{"model": "image classifier", "translate": 0.06, "patch_size": [2, 2], "lr": 0.0013, "warmup_steps": 2130, "weight_decay": 0.2}
Rows from block 2, named by matrix and row number. Rows with one number belong to one neuron. Each number is 500 + 50 x the weight over its row's rms, rounded and kept within 0 to 999. All counts start at 0. Numbers have three digits each. After the name is the row's rms in percent of the matrix's.
# gate: MLP gate (model.blocks.2.mlp.gate.weight, 256x128), inputs 96-127
# fc1: MLP up (model.blocks.2.mlp.fc1.weight, 256x128), inputs 96-127
# fc2: MLP down (model.blocks.2.mlp.fc2.weight, 128x256, transposed), outputs 96-127
gate.31 106:589476504566430586543503545516540523516517515586561425615479463493474545487523523567491569461471
fc1.31 102:516480480455559498506488444475542427392523475473537479442548523524523478473528471466525473567405
fc2.31 102:436518447463439429519512522502538455503460528541469602575509435470515439515515505540445534519542
gate.32 098:581533516461488537405523519510484527434578490540525464518425386484470458538509500504461556504554
fc1.32 100:617401474557443511522430491563478507467496412529482432541473494550547482516511552530549541485480
fc2.32 103:401503576478619427522501448423519522488481524445510448358427528510520441501491606445353433584521
gate.33 097:579440597615555474432452497511486436419444513485512533571574566525483448477535466519523496517520
fc1.33 095:509531424505456453503442453631487569529549505540536463631474557584496506451517514503550412517570
fc2.33 096:428497393484500442493492519452536603460483569561562523502445432501477501477469402499509511421551
gate.34 103:475480562516470569462491514524501567582442579576538533409517552499501549544515488534531487485470
fc1.34 104:449509499445507507583620533496483449519458518513599553410488531568487485475498520488445552537573
fc2.34 104:566514416538473455441486486440561385467547451533467517440512482455569529520454551536567458481606
gate.35 101:614554496406456480502485522533487411452486496553503457397533535519534505537550530629453573453513
fc1.35 101:503485526556479634520449627420477537536528505510493521539430486499516437563437489434502524452450
fc2.35 099:491458542502445572484477519490542472503472523446575450444485496564531589476448539539480439541559
gate.36 092:435504517477460482458499580445506416503470530522526523556506541557470472529485513461494535466499
fc1.36 096:498493481551555484450470557578526518524537611480484468617483496509516390467531444569529421507525
fc2.36 095:558475451527426501470495484524524552474491478514468621518482569464516388561518565508593506482550
gate.37 101:461529545489486475546546557495448468446457422487505532491538585496477426507630475576479508490534
fc1.37 102:547622479570511482504533493499414419421466546454579479515493511504470503552384431519406514487545
fc2.37 105:441475508506493441557569488505496591568479511492517459579514442578499395509501504528477482516456
gate.38 107:543573483485455526548573463458526507424532442531473515426513545555543534478488515508450488460524
fc1.38 098:409532417444516555397520455554535383588503587375602488653433572472507527494495538520495438449482
fc2.38 097:475529505523496487400571571529496468491511482513495455510479407635408551472577549503476584526466
gate.39 107:524497565531355515456584608559444392483565487506485484495531478496482528575479470525522436440500
fc1.39 106:474575480441504506566494507455504469435421522511519463439480534480401451523495486497472516489505
fc2.39 104:515492523521432347529444455534532530518502525492493488549565476522513458503442526608571511628467
gate.40 105:657539594505444475501485549589573518518442548520500443554542526486435453423522533545531430494505
fc1.40 103:423538561543541501438446504528489443591476449498503682562505502535445378495496527490394495537637
fc2.40 101:569474427513405491487614437578497438463408544537469437514527517496581461527492456554507542413521
gate.41 104:463521495418498446498489567419603541486553486432526584570541551490475517502472512498529498465525
fc1.41 101:435549502528551463502521458592526503546481592522597482542467473590509540488443546499566346556529
fc2.41 102:617528476544388561435441478543581451536449449547531427454408445516558485450532508503494504407525
gate.42 105:524530490580395573411491567582483518473466485469531575516550601480436470556508362437524525395518
fc1.42 106:523563435539470489503503562445491470424524528450510514483506602402574444472519540412520520417484
fc2.42 106:454484508485511486490462535589501491501496422530576562584510591454492501536501567494507515422455
gate.43 108:474488470476482579473389490511475504518543484510573430548500537492451465415537480507435464463514
fc1.43 102:456445443471545490431443521605528515579491502530517470611488557510494417419450455539462438557601
fc2.43 102:542510365476496477572561601461559538533526532558557533542521550433483613447538450394517556384513
gate.44 090:573457489497406560533534541577388548510550540521511527544453478558448416474511448502505498445471
fc1.44 091:505538475543522491428448510485566557510466455443481498617497560490553595481397511547491464530493
fc2.44 092:497530493587474491435537458479506501470492546499528524425469502500493524511477491475463538395515
gate.45 099:461563422460493498458524525494536462499531439482472492540507594572535499621494328553507444557448
fc1.45 099:400490382537527445477465458490554539435498513484401540470462513460543448508471499484527371576577
fc2.45 099:568470466532485538496581431530498400471420527434458520460400502440396495546462512547442389443544
gate.46 099:393541566494462506479565444486446504440485540587460512576543475529512461564454473549445478465528
fc1.46 092:483531509530568475483522481603498484566599501495465423482538532498455474436487549404435411525574
fc2.46 093:584460506440515609508429494542489465544525477431490524478575490523531459535512520517415519427510
gate.47 094:463486634412480551531638457550480397566503496557450639504530568502474443484503536510480519462563
fc1.47 098:538577586437470543467496542513514423420469506489465503575429604536438495461498516520415478433546
fc2.47 098:620542424456546524384535493505572476562501484465544429485475501490509515567505464532477458435464
gate.48 099:532512509460442481549525536434512509469524552485514507429482474451520438510498500427523517381503
fc1.48 098:538490517426473463540450483436482480517514445525559523557542587553493522482464527433520549479436
fc2.48 098:406539532565580538507540399491456572445441500505546522462403480448480512499463400477453420528546
gate.49 089:437512442529378530480600477500545538537456483406521594490509460559559476500456521536507545378478
fc1.49 091:477540453578501495470504455597495473563526522511462512533480433483506649494554564457470462461570
fc2.49 091:476497562379539517488584445513443431499546457555478456486487539491443618588506520445454565527467
gate.50 101:533483522438426518545541587519558403537535506525557616517399521478490425504462461498488475391441
fc1.50 103:474493479475409451381427541462572467447508527567531474585458471546514484505520476470514557431457
fc2.50 105:477516576486487512512478538492524446476529562580529523391483382548508522514518492532517464505477
gate.51 103:484510486445440523490500456480459418492501430566571483484460506465508473560418478415574437456369
fc1.51 102:418396485505491538460453420505447471496419461454512494411494525510433493562521508497538461459412
fc2.51 101:547488456601507463453568557501599414479513522510452406442417534571492495582444457472445538534403
gate.52 094:549443453460511541495482510445556463601458494524513469449583457521490383458462499441538460494543
fc1.52 099:593401502470467419537551523410529453495561420462465561449530536448533480454495610568528428516508
fc2.52 101:447462462408565496424447558570501419525450418588543460481438546465522547385528489471502601532458
gate.53 095:508487561509564527491459476443554470494500498395487528457427538466527445523531496490529458476453
fc1.53 090:507530491478507571512395472513498539533467495450508409491424529379417490448554532512548501486430
fc2.53 094:390571446470478519525482534500430509556507492444500419516552566576491583571546474448504540415524
gate.54 095:526539506426457523581516435447440443567453434479534502570487498522513457459583608404576543484493
fc1.54 097:481526488459456611482540507525523546522560460506506487489506462536411572478461486479520441427570
fc2.54 096:518526542438441487417531511487480550576547496471541492559581364432531483465532532526556492573503
gate.55 103:465479381508493535410471449445470480488510580400453529549476539425535460587522422480430443562567
fc1.55 109:500484498590462549457451438514446500455507426373546556514490555521495556607472385475545389528491
fc2.55 106:490474440487498549513534549534495468587460501474495435506350456440529507529479577457500450399533
gate.56 106:470520543619412496447406556523576545436514402462470534472476646547492526459500469490436434474584
fc1.56 106:536508444509438528658534638463474465484482551489603542465415493355532452528496454432507521461435
fc2.56 107:510489543531471543489509468430453427416541448489574423570492532615444547499534618507582490519590
gate.57 104:497513399466470531486489495556431504459497487534533431529487503617514492496483502496483523489458
fc1.57 108:610513471473435415552541491514484499485555463551444432570544532509507458497505447547516479458518
fc2.57 106:444532516501526590523515465472433450536503503525495530468472497466514527347477527440464518481519
gate.58 094:430473611532450563462508490491504462497534536551482484467449517485465571495464439458451528434500
fc1.58 089:487492429465596479483558453541559396469491531450459649504468484536551461550545509461481417547474
fc2.58 089:605514489442509573455450567424567530501495517488565507431413509494470546540463450480504520593467
gate.59 098:572542506488521529467523542527523431557472464426471540557461570428533461478592499548497448460537
fc1.59 101:397551487543412423594552532527528535526535553525434484466533557488516518575410536467492453516467
fc2.59 100:447404445414475499439506572576497563504470511440513491589519490443571419583507490534514503510554
gate.60 097:603429566529447522443457511532485541463426484499381478482503439585469572554568592536463523438435
fc1.60 103:553493467547437423497510531539539548499473478534504513428505499482511518522532454504466533531500
fc2.60 102:461421477439567569471446428455474500514507537561460560572531577642536545544538507470518507503514
gate.61 115:577522498515440544546499590503449524453505457527518564585456592601442542491508511527497523460447
fc1.61 112:542491534457565493460471509530517527555481542537424483568541483552439528533448638516526522582477
fc2.61 111:599617593576496546503501398498477467524509416589569441426419468484586498551502471501465569490479
gate.62 100:539529562491431522553517599567511462442484521538464489506480488449527527494592494616549452487569
fc1.62 100:526548538549485566468465509614452549403534618552546455494599560518525480527420531503520494401449
fc2.62 097:399477508493468539497568507495490571507466459458506437470463455497478556523527491477496524562479
gate.63 105:511470508492525549556551478383449627446524532478471582489516522498511540580607408452603578468489
fc1.63 100:541516595538527532527522496505515522603446572511519509593538517386516499516363569402431419503553
fc2.63 103:457469545656473423581510469503515478544442420534552449458489603462609542410529494464471497452514
gate.64 098:510528503527458472507426503501553482493534579486541521416489469566477508430474636499465423470537
fc1.64 103:423462430492512509486432506441511453528560646520565481470528463490506451503566551471452509519553
fc2.64 103:598484514506581571498516547386506563525544605517519417429520509458632581404527472494512465505453
gate.65 098:523414574476480499508529532542489509517564538513459514536408422439559464487519589474427455471479
fc1.65 096:505480487491573610503451417451481478457541558399551490529482566482562583460540503544512411474513
fc2.65 096:551494406599487469576559547462534553491486564456454437560539464404494507517492479514529523514501
gate.66 104:498424398589463539451475562506505524583497491550546456390452446461517464511502554518589558488474
fc1.66 102:519460496520429558550560507576591359478435504522417573526568480515571500418505568548491562468428
fc2.66 100:571655515523526517523418538457474480509446530542514539488470445461540580489457492526489506445430
gate.67 100:585469536495507491495461498440518508460459454435456570583506537464601506564520519506472603390408
fc1.67 094:512520567440529492475503509388580483444518388446489507428627560460535498442483548498508507486438
fc2.67 095:409475499496575422543473569509490432486564466546437540497500525407454447528526563492532509602540
gate.68 099:467428617478546505524498500525559448541532549499425573547561547530543505434496542465485473513556
fc1.68 101:544460503548454471483523540471455560449449498524453444594562521475627468568431511474500455506472
fc2.68 101:513497541574470467524514566467481429422477522482406480511477465423440484607496495537461441514471
gate.69 094:501526503532458522548500444526474416487404451496418513479533564486598483466486410458473410433537
fc1.69 100:460451441556510556360468443553470446488583494560536505485530499540463507437500498487548498486580
fc2.69 099:499500554406495470421560567480502538461541527427435558465449548442456471590504488535599456502467
gate.70 112:557571433439419548454524572483513439511458517555466508496463537444461438556532487585459479397484
fc1.70 109:501482580459570489534558504516499487394489503493394515569518438550469515516567536527468551550479
fc2.70 110:580538503382496508537459514430521475468504488501485387448461497504476593488468520533560543561446
gate.71 104:556527446514497575489464494543418495469515422410468588487407601443555515478478501573523467510595
fc1.71 101:488535415546494527509409484508553463538405510470581514569512520425480479530410518521591445419467
fc2.71 103:478493463540486486560635478477461446498446475564482510492476407594456509543501469473529415537557
gate.72 102:478506445501536466452527542479530466491456621548491446421442500476512537440501526507572490468452
fc1.72 101:534421525582451555485451474495522501519521488497491553515387453611570509526444503461486582475462
fc2.72 104:441472436526481452531446480543485534519490541627490510510396613540504570552476510536507507470487
gate.73 103:545486459502466493491555513522401477442560515512524443508495566546422514542500436461571450416482
fc1.73 106:477489461445518514516493463512520491497499608478528493569472457429445512489537565478462457527542
fc2.73 107:442514541554543499576532417495432456479538459408523530367519533536473524564485531530444506521524
gate.74 108:486483438529464479546589474509549439445472423567437511434442579451516422463499510536542472395415
fc1.74 102:504604441531454537435577504427501567564426438500514528529380431541461424461516501451430533428554
fc2.74 102:435557563549492480603505485517485460533536561436475438540439509538513495450490612501403470540506
gate.75 099:428517457498533480455524467475417438503460538397487551452468616543527538548533489548511515480384
fc1.75 103:526486599472499439522628485420527410447513444511421522528570565576508491569481494498468500477430
fc2.75 104:519477538502612423486518455396514588414566565504532447519512502483471516402480413515514453605459
gate.76 104:481448565560505516460531539546444569509474503446422505607510459520543520476488517471540480467455
fc1.76 099:525555462544506470425507472568493615519555559496470442371530504526405522482494470495512524603470
fc2.76 099:557472489466515482503451521548471526542495495494544498509526503503537518417505541481530515437549
gate.77 101:545498494503530513540484526470467449548445443497467561540536565444542485475496578435452462531564
fc1.77 100:537479583495527559470515485539449569585560547509454487574513506488474528458579584515499525535548
fc2.77 104:592507481496506395384529559403555485505444487585470484482479617498479627442573538569490471451474
gate.78 106:439472578601527545422480504478482506482574491513569429439481494497507583522453545466500476503490
fc1.78 111:527521516463535404513626499527525390511530584453438526491561570498509456583478486572496442539505
fc2.78 107:561593500463476437491516513419438471486526495475601611521549528415528520387468530492580513479466
gate.79 096:458522484553477457480467575415494554609524508512519521470469467482546543443446543492561457497461
fc1.79 092:555573543481533590388525505442503489636501589460583477566462480540608425428499484488479477489427
fc2.79 094:485517550501591600479444475461512563508442503510461423461537498374461512517459401494409406511581
gate.80 103:580512538481391514408559539452423524467412432566454571575448534577524551526545489531533549441492
fc1.80 095:444607507548566490460451414465462559371476464437504529454517607518472504467396422421488491487477
fc2.80 095:526522455458521411501621528530539580551467509441592536539624519472488486542528438495510528522511
gate.81 104:436554382523435540572523527459502435448591418562585510412435494473539494527524478477574411468502
fc1.81 100:499446569408486416488472559557410472493507526424462495584503568493470506585449504512480473498515
fc2.81 101:559497476497454513471395455510416485570461553507549518521591428519486423497415380489504510476479
gate.82 096:495522545480546525507558510577486531395585459500454426454494455528479527461539458494427343505619
fc1.82 099:540479453566494454510509519531509536497519532495436519410561505441451511376498560496494427532482
fc2.82 099:570421601434498447467532614524540497457597485438532406471518408513577447395460576560462480535501
gate.83 100:437542542480506477513538566438475557531559457499547520452529531452440492505502489546478545539414
fc1.83 100:473485475490506539487509534442421387521431450417503572514464577440505518450535521453424434480497
fc2.83 100:483423579481558390449488547489547455515525496546601527447549458608500558485469453488463505559583
gate.84 109:579574543368459496500626480457488428527518486458555545598513418458507481533525514590448621483598
fc1.84 114:503504523516528473494519492438526521446531542521517528467551506503531449565533572444578513501493
fc2.84 111:565521468469495473555544511538494503506429465508466541481527533464491481509565601521476460591581
gate.85 102:560490470534506608479506575530468444500375524546480417541431601450422414552450492503542582445430
fc1.85 100:518430426419606511553455414449437486507518454523482470522473495420484521491499476438540441535478
fc2.85 099:469552518496476509496469505415418462481533512507547535596436455540455460481513488436506537533514
gate.86 105:402566448547460430472514491553414576560540536487472458517454585378547593503513463497497508417537
fc1.86 111:534458498622519510499479560550440528503424519551478516479553529468441516403472515499558565533478
fc2.86 107:532495444560462502438483498582496545466476447519512535479372547493524507462459550493556481415524
gate.87 100:465441444471490414509552429507456583507526396519465575505430457548564479531485559505452528449462
fc1.87 103:504515496403525466454573482548555503580506577531476415492532484537428515451489435500475555528580
fc2.87 102:420417584426405402595486441527458586510498484461495579630516429504505459477488510507518465505534
gate.88 086:547516543437544528522530532609550515558425483533452446388497556611444492529565547501562584554395
fc1.88 092:582552515405553560595525517514506503504580539559488454507503480512419487540407474410446421556443
fc2.88 091:447509503562565509540373476544440540526551465461532486461428492505536444462541483472481491498507
gate.89 108:592474528551435490442442532505506543413390507562470415506519446471576566483533499503584476395466
fc1.89 100:539496520481548556428426528483412536506459558576543400484480446480496642541495490456498553497466
fc2.89 102:488586460560509521539535540545383555602476488515461396506513438528579435474541478563529564430505
gate.90 096:475502500497495506450473509490474495534513621521428447468450498460534428465595477494534541512377
fc1.90 096:527511474569506566495533592569557502556450495494586528530498549481500579528421560459487549477463
fc2.90 095:554502473578588500561494503511460561501433487525512484473464502461443459462484472547485594573431
gate.91 115:514538479512498518528471508485454501548411497519468456466512498501513525539465500489589530496477
fc1.91 115:489520495482539453498510512369485475487460469543536491456516443579466491656482475485503558557592
fc2.91 111:537500498544508395463447532571505472511536567630519476533500498412518476517465570513555488543485
gate.92 105:503451563472408478509606538498502469517503477587528515454495488559512558546423472496463514490437
fc1.92 107:532601443519451418436513559518586527388518435571534447456507565516552547384484391498508468514564
fc2.92 104:549460456463426422548451433528415518521475413432471534504533479604542505449502446466465489461552
gate.93 102:534621512497508526476497525519456497481564514630534478469523487553493443484504531579553415432435
fc1.93 098:484416524530509537498527517587448562451478501534581536530472508444471572521485476524427558501561
fc2.93 097:493427581551540547434490574511569510470487493428540458437576568510528548475520536447479474504549
gate.94 098:458542473483529512450475542525503475514453445592633521518619528539541495456456437594508495548418
fc1.94 095:459498529506496465427502466450542512543434581433503581538456449444565499542567490501492642494561
fc2.94 096:482361473521491567476400523528515533532470558486448466558504532510545414509418454512550615565468
gate.95 096:476446486448489564500431504485605401537469525431377582486513561408511598447520587476505488421534
fc1.95 097:563542514495541534458514532585531472495481568382457544430478464511482542417510537379523419503598
fc2.95 098:468485477417445484562574391460502427499498531458506400462542421464484523489475584489523518466427
gate.96 105:528535544507510465582435525494446518479416518559496387519453451518545479450480575415485514534529
fc1.96 101:545397426477497524452456431556554523504454549474487435495498526445527491462527521531513521482594
fc2.96 099:479479463527454431591414602550498497519534445521456612484544474521497536443527531489578532511474
gate.97 107:422464415486439450442420547471566504488505520494492527481429600459606530567492539439616536427484
fc1.97 102:526484504499608562417426521479423561380538492480488493539636554519447519440499465509487547605572
fc2.97 104:474460466467556531490573499530535507571510441578472562507391539519434485463562533503524567526541
gate.98 104:490581476486563485513492452516350462447339526493531532451521671456530483494494481520463475513515
fc1.98 106:457606424540493441532506575489501565523483564485640563452431493507471481492469457487551495540464
fc2.98 106:425523516544393436498563450463515522438594504390557569424502464566513435429490494461479485493564
gate.99 104:570435507560451406527544515575579521557499412559406486504480432504514318470511486582554429529435
fc1.99 104:485454576469476463530516507511573502585422479548589464382396434400536604567555420497586586487491
fc2.99 105:508430525423540472488468465520475538473469601501451544537543537469446456452531414530512522540438
gate.100 107:510511460546475522404410586470461540449509512488578438474413493471417570499478528512498479464389
fc1.100 108:488488544488544607434416485494564525553494546497479485496570527511461438447602486497554581542536
fc2.100 105:449505548575499407544505547488520485535510484477499441462489547501444503507421497565530509559558
gate.101 102:462482483480511579495511491501497383455408431510441564537456497404456524479516475496489418379415
fc1.101 102:434503541468566562499473464430436583458575440458441519494477497579505468555568435456521560422463
fc2.101 098:516500503573493599470479460500529377505422533411545482440487458554441620536496484535516583568502
gate.102 104:471525553554528523526516488527523495526401482491402618383509490508481669506507488481502513543570
fc1.102 105:472496460455467485505396517499422473434501546537614483504446423396512419574447520415557500408456
fc2.102 102:464508475465522537550543553461501539463496448497554435502471634525508611558486546508546563453502
gate.103 110:521554460457468488546437570441490525380513446576516418456642424519504464437471425447514552490385
fc1.103 101:489462545507562460576545463508452521523515559498447534480542565450540506510537535631441475521501
fc2.103 103:473497478619439485486556481403498555431468471626486519436505489507539500519521509550592445446535
gate.104 098:454493534446503395506472474546470550478544539499385566451534539479506446541530546505483529508544
fc1.104 097:429496534443507479397450462572401494466431462558508442493527523492586460542539540464508458514454
fc2.104 096:582468469517457500429448553550562437489428487397433533460539421480430505599484542542463573426461
gate.105 109:577507465520502569561511509517538475506492501649450514451641459459517492439499598522551482549524
fc1.105 100:414596454437537388459565502500434514484484529511513472520479524490522598495515542485562415434514
fc2.105 101:368510604536535561590493492512487499500518529494539468551450571531525504530554546412470487499486
gate.106 100:498532460529404522497457510428579429466507517496440594491575569429489400467478545555497462472482
fc1.106 105:486523496463505460483490518479471441515465468418454536566555576545520499480483514405548537544522
fc2.106 103:538403481526552467565552512511617424470439485539381432490469506556485534594508603509497495467480
gate.107 101:550597538540488449446442556547500525476487592490524470537462566521490595516487415543516517485519
fc1.107 105:483510485611514501521539597511549499533497571429516554468542608482495484480496495489552493537521
fc2.107 108:493452553527506452495439487465514479502439419570531506507430527413376390518466544578515427557557
gate.108 096:409450501483507467460610511509433458553519433560499524479502565492490523571647550500513467479545
fc1.108 096:479544453546476507483507534461564529559459592503497486544488501421527485543331514455483491377606
fc2.108 102:541520506508505459443526451490503471572421535532527434498455458498559408558525523479465451491575
gate.109 098:533436473648512435502522511532480531514486485450481548443409532457499564590503512493595460495539
fc1.109 100:474523536469516484408509453538460586570514553510498508580443522547578507550488500517439537587407
fc2.109 101:456621525483564560592568508460489476470505563526446519441504388546486438514461497491485501504531
gate.110 114:537530522483358499516493542554387398547548420521446503432543532555494524516460465461414486372423
fc1.110 104:475536470357474461586631502455496544443478499554502562495523605526478442437461464514435524462530
fc2.110 106:496565486551595501504462407461462570526515435509459497472567451433479449382496550516471493562589
gate.111 104:464546458444491488530511558533467527434468564550519498482465558466495538567488482578501548499519
fc1.111 103:487463491396453392608564480466523364471488431503529518491607563527469520488499518488448498504461
fc2.111 105:429531523445537489503494399495488542438517510431496521482553469571521521384524362447405575646427
gate.112 101:510498511438519534471569434578443473460483481575429590422557544574539536435447515527440532507546
fc1.112 100:516603533423497394558572541485420505518535503493516477422515459470457533468497530454487479533539
fc2.112 101:445457461502544527620453549460523534481496469489491613464489531565556487470447472467458453535475
gate.113 098:489573536426458529535518571495561537603555538562497453447436526436402573464471543453488567491476
fc1.113 101:426398374528417445442476479531474462532442473468447502432516532499507453573515551546547575407420
fc2.113 100:559530508503453537521531563539534529461560463505493485522545538564436503573543482553492438499499
gate.114 097:474454483451480560462548527495439447440506490437539493527420554477373510528497524516506496448514
fc1.114 097:413574444474469484456474518550441410508477483466531474494516467505486486453483526508527424405558
fc2.114 094:543415579497545516543557456496488503501469528449413561393475441518601442484550550491516526484462
gate.115 095:517453558426460460484609497578510388567499433544443559493489454514571551511512561552421483528489
fc1.115 094:410428465386558495533504449480604493457489515522508517548469456477551531510515560481516548622497
fc2.115 095:460464540517539420480506458586473557496504451450513585462527534487436430496493459525449509555375
gate.116 100:533571474536435423429423618571503530425478567560518446447480492419458541538492485552554545456502
fc1.116 099:519454530565513449470451493538467503531435479484556563527497520508524424477470536427521605528344
fc2.116 099:428459492456488560529407527600512487525483508508425527548485472558521572482554490497523484529464
gate.117 101:545513455525435443490468626551413581447433471506487426528458469432503476549520445492510494436452
fc1.117 099:478369498428556549502480428535401532522416511532446454637468533589495581531446426502525492521546
fc2.117 099:509578464577441516582506525434488576540414568516517573562518440493627536449497493449482499504487
gate.118 099:525461456510309494514572502485506501471470474505509543526431390410477538532487558528475507354476
fc1.118 098:426561571578539540528441525578413431591434472463438606536510537460502461517532465484478498512533
fc2.118 100:467530417496515613451540588458447543536490449521478568483439498584475550451490506547482544404518
gate.119 097:522527404461392531487461551531535498477427564479513463504456482456438472536502565537510472388436
fc1.119 096:479482586411501529528497492475481543614563533484495503505606456559538550386541506428487488543571
fc2.119 097:427551447499557578472545510515527432505482531467499475404522530517490511594426507474472513449489
gate.120 096:465574462533455416400398493509459539535595522407506554500465523430511538519526496592461517441502
fc1.120 097:550422555443560524468480457476589516449448502443422539490499606574489491557460514512482483510521
fc2.120 097:484543543504478478470548470568490490489458462401514477522454470512453495493548446451512478468575
gate.121 100:506495532455539441476529437460506409504425429475569610515551497530582503484475476474510539548573
fc1.121 101:494481436594486453506557488517465455589501402560465510534493404528487495473488546548486571528510
fc2.121 102:469514500449500476482565589480489539412554473445500505601507528463500468420564467482467448545473
gate.122 092:384465551432524515547578504558430467494466443488377474453519521500543482486705518599567480528472
fc1.122 096:583527515498524476500458492489530522468529582546518459556534497560468463513302569436399525497496
fc2.122 108:452417456588426488530511535500490533565394490481519460471440509529569404480493494524390574506512
gate.123 089:482520500483487507538566491448494504515544408523457503458517490457397574544577512529445557514555
fc1.123 089:489472532417502572511494497542490476433446585561622450511553546596505549447524417526532470487446
fc2.123 091:370481599472532479515498539523365461509387483492489521550548502585436515557502568536499626463440
gate.124 094:517550585546450480502425550460540432570472453443528551543525453370479452500482470481513523512529
fc1.124 100:502435586523471602526522487495552531434489549489533476446452550538383531495496380507491539518437
fc2.124 097:527457576572444485414540579491493472519480463417502441489426562469510469515490513496415583459488
gate.125 097:575531522464488501525526473450501520422542486468518413552546438500505542540531452529466526540590
fc1.125 103:486504486430489512517504445473501545468484477416593455493434508479446475503503437540489544436479
fc2.125 103:438516505509536581487570537569484429574504472408445406498499456451478501540451530457361510466541
gate.126 106:596541559516500488559489491496485456510471427481422494456508515460361466450535550435535523510439
fc1.126 104:445454494679537505467451497496425523546519539509537474527496502531467478485589445411622525531504
fc2.126 104:545416578368428515453598493440518420483507563442457424576453487538503518580488533554510574455464
gate.127 097:573467512519497571446447485487442575475499543540539468460481562410454513542495449492545448472494
fc1.127 103:452498545515526506532459567513421468531449608438521527481461465396367479437539542506517527530469
fc2.127 101:482478519456575450455513466480600520489517487542526549398430518493471510498517487503518500489509
gate.128 087:518508480500495404491463478571498614497535517559509521435507414538484558474493482557415490453542
fc1.128 094:538524478628444563462451583392554570435507520596461506478487494627490611462495459490483505487439
fc2.128 093:478527542514511539354466591520530630417404516465542462480490611503533547538504447383492484470556
gate.129 094:523421413548387459564490528453509539504467475495584513431580549463564528410540432493582572503493
fc1.129 096:437540535448568437395536486565402491531623460496484501512452456622527537497559465483404491496472
fc2.129 096:455493419501515466517453553419531466525460579463434612478485567434601470500448533468548442556427
gate.130 099:467596417468432497530514515573494599599495490533443503455462468437453535474482453523597444463525
fc1.130 096:419441499529568574431473446477506550525617534455536521521457550490481483487515472486551476554440
fc2.130 095:490490553505537471484481517533489459495477577481473470558537401473513537484510527490415501562487
gate.131 106:529409483503522416426520429536415593538599573479472462541477524460574467554520493553496428408461
fc1.131 103:503552469490536505470607510473490628525480466494479507553526506613491347475519492493442503546503
fc2.131 102:476547572562452498529439505479440561438532533496474350406495468565485500508504502533468563530447
gate.132 097:476498467400454511501513568516511465543450497571503482596454432507534516556614554503613591483428
fc1.132 088:478469545544573477507581414503540549540564462461438563460385526441518446536584494553451510495531
fc2.132 090:494484475481472497484601552435499486393534513497509514462534498489481459426561561540609471497570
gate.133 101:518412467505437511449518518440471486488542540496415574457444581519503478561527497437500493476503
fc1.133 106:519477526532441443532484512434425540528498379515530554509524558483594393509484449521440473411417
fc2.133 104:482479499496509550500564511491401506507524554439526505502530475489558452553460520477424536549509
gate.134 085:442488415557476530539435494397420461538453549497449529497484552553496335456478453497439463485463
fc1.134 087:479495507583497545547434513496500470512405519469498598447494540547521517465491528461558529492438
fc2.134 086:628486440537547487510539449573475527536499491526496450435563501350520496541436561452580567507525
gate.135 103:601474493434410519467514431580483534518484376489346517502539613521482531458521538575538491487458
fc1.135 101:443487525400513570417478495485533458457467535460571546535424519449460508557446536479487479442415
fc2.135 103:589455554434511475405549460501501483575576503415585362573482530479442487520546502535495417523556
gate.136 098:459533509579522494442565438547414456500476519540544619495553598535526420509543466598535476574559
fc1.136 098:525542581453432501474460522447436467581473518615530448425526465467469507445565519515456602622430
fc2.136 097:461510475461506452478439500457518479442497572430394563553494622526459467521494530440561504518519
gate.137 099:491420629463559541477519568446409498490538504466495436535610535503370498408466571480520464551532
fc1.137 100:477507513418535423526449477469557392558484461492615498401477504443495549514545519523563496472478
fc2.137 100:432496511425555605516516502595400514542479388456451380471496515450469458576608505384541425556566
gate.138 110:596517474502496540447421548467478495449558593458492482444511464446432452457542460449521482470531
fc1.138 106:461508477445541571544516504538450520450474499572442518510433457600408473472540522495435452542547
fc2.138 106:553572530563509488439539582433542521480480511574501527432528484617511561433484487536455526546444
gate.139 105:413492576497428478420509497529619507555516570507462574479453484439508461548533554474476504452470
fc1.139 107:479400637521522577454570491533503497490541455526456592497512519461508463539519449470441448502588
fc2.139 106:519449387552535484446542552542508417454543561446486563558505450533426440527478521507435397456546
gate.140 097:424599452496493421576588483482491404465498478526511527348440530558448575544572526525569448519514
fc1.140 092:506481363567527446552511573420497468537544472553487584419471509400496470455547556484577515425484
fc2.140 096:565555581486475593483538485392575489407587434433533468477524510469529618476468497570500476538527
gate.141 107:605454507458522546502536469598579491502496500524508468501414473494459461529469510439497482461434
fc1.141 103:474549481611592496521449493438452481526467474474482518454438549434596475504496590428488437535519
fc2.141 102:507485452577411564466530481486462429457495517503477467562468447586551459542496552506560482506501
gate.142 096:495522539505496484475511534410519513452553467555552407548541643460561443612472551537550507471522
fc1.142 091:543492539468511523555473458572467555407489577429543468552504587443528580416545458529585460496476
fc2.142 096:497362503502493589498436551575541460528523434545474497552402568497391566455451579455452570506553
gate.143 094:515441529445412564528540506524424508538506532521497398510444508487540507525480447488367447518464
fc1.143 100:408529457490565415477485494508578518543457496525502557531452525584429515582528531546512493567544
fc2.143 101:438577466482541540479554554501501603498493483564581501496430496436507504500527502471446521467465
gate.144 095:570551450538464586432502410466441444531507411545534493421441423546502524522474598458496486512466
fc1.144 101:578500474467447435487616496507551573414495528515473471432526445533520564567532502544501469554522
fc2.144 099:577450373580516460450496523527518567510438509546510537537534504539468548472494510502541517567420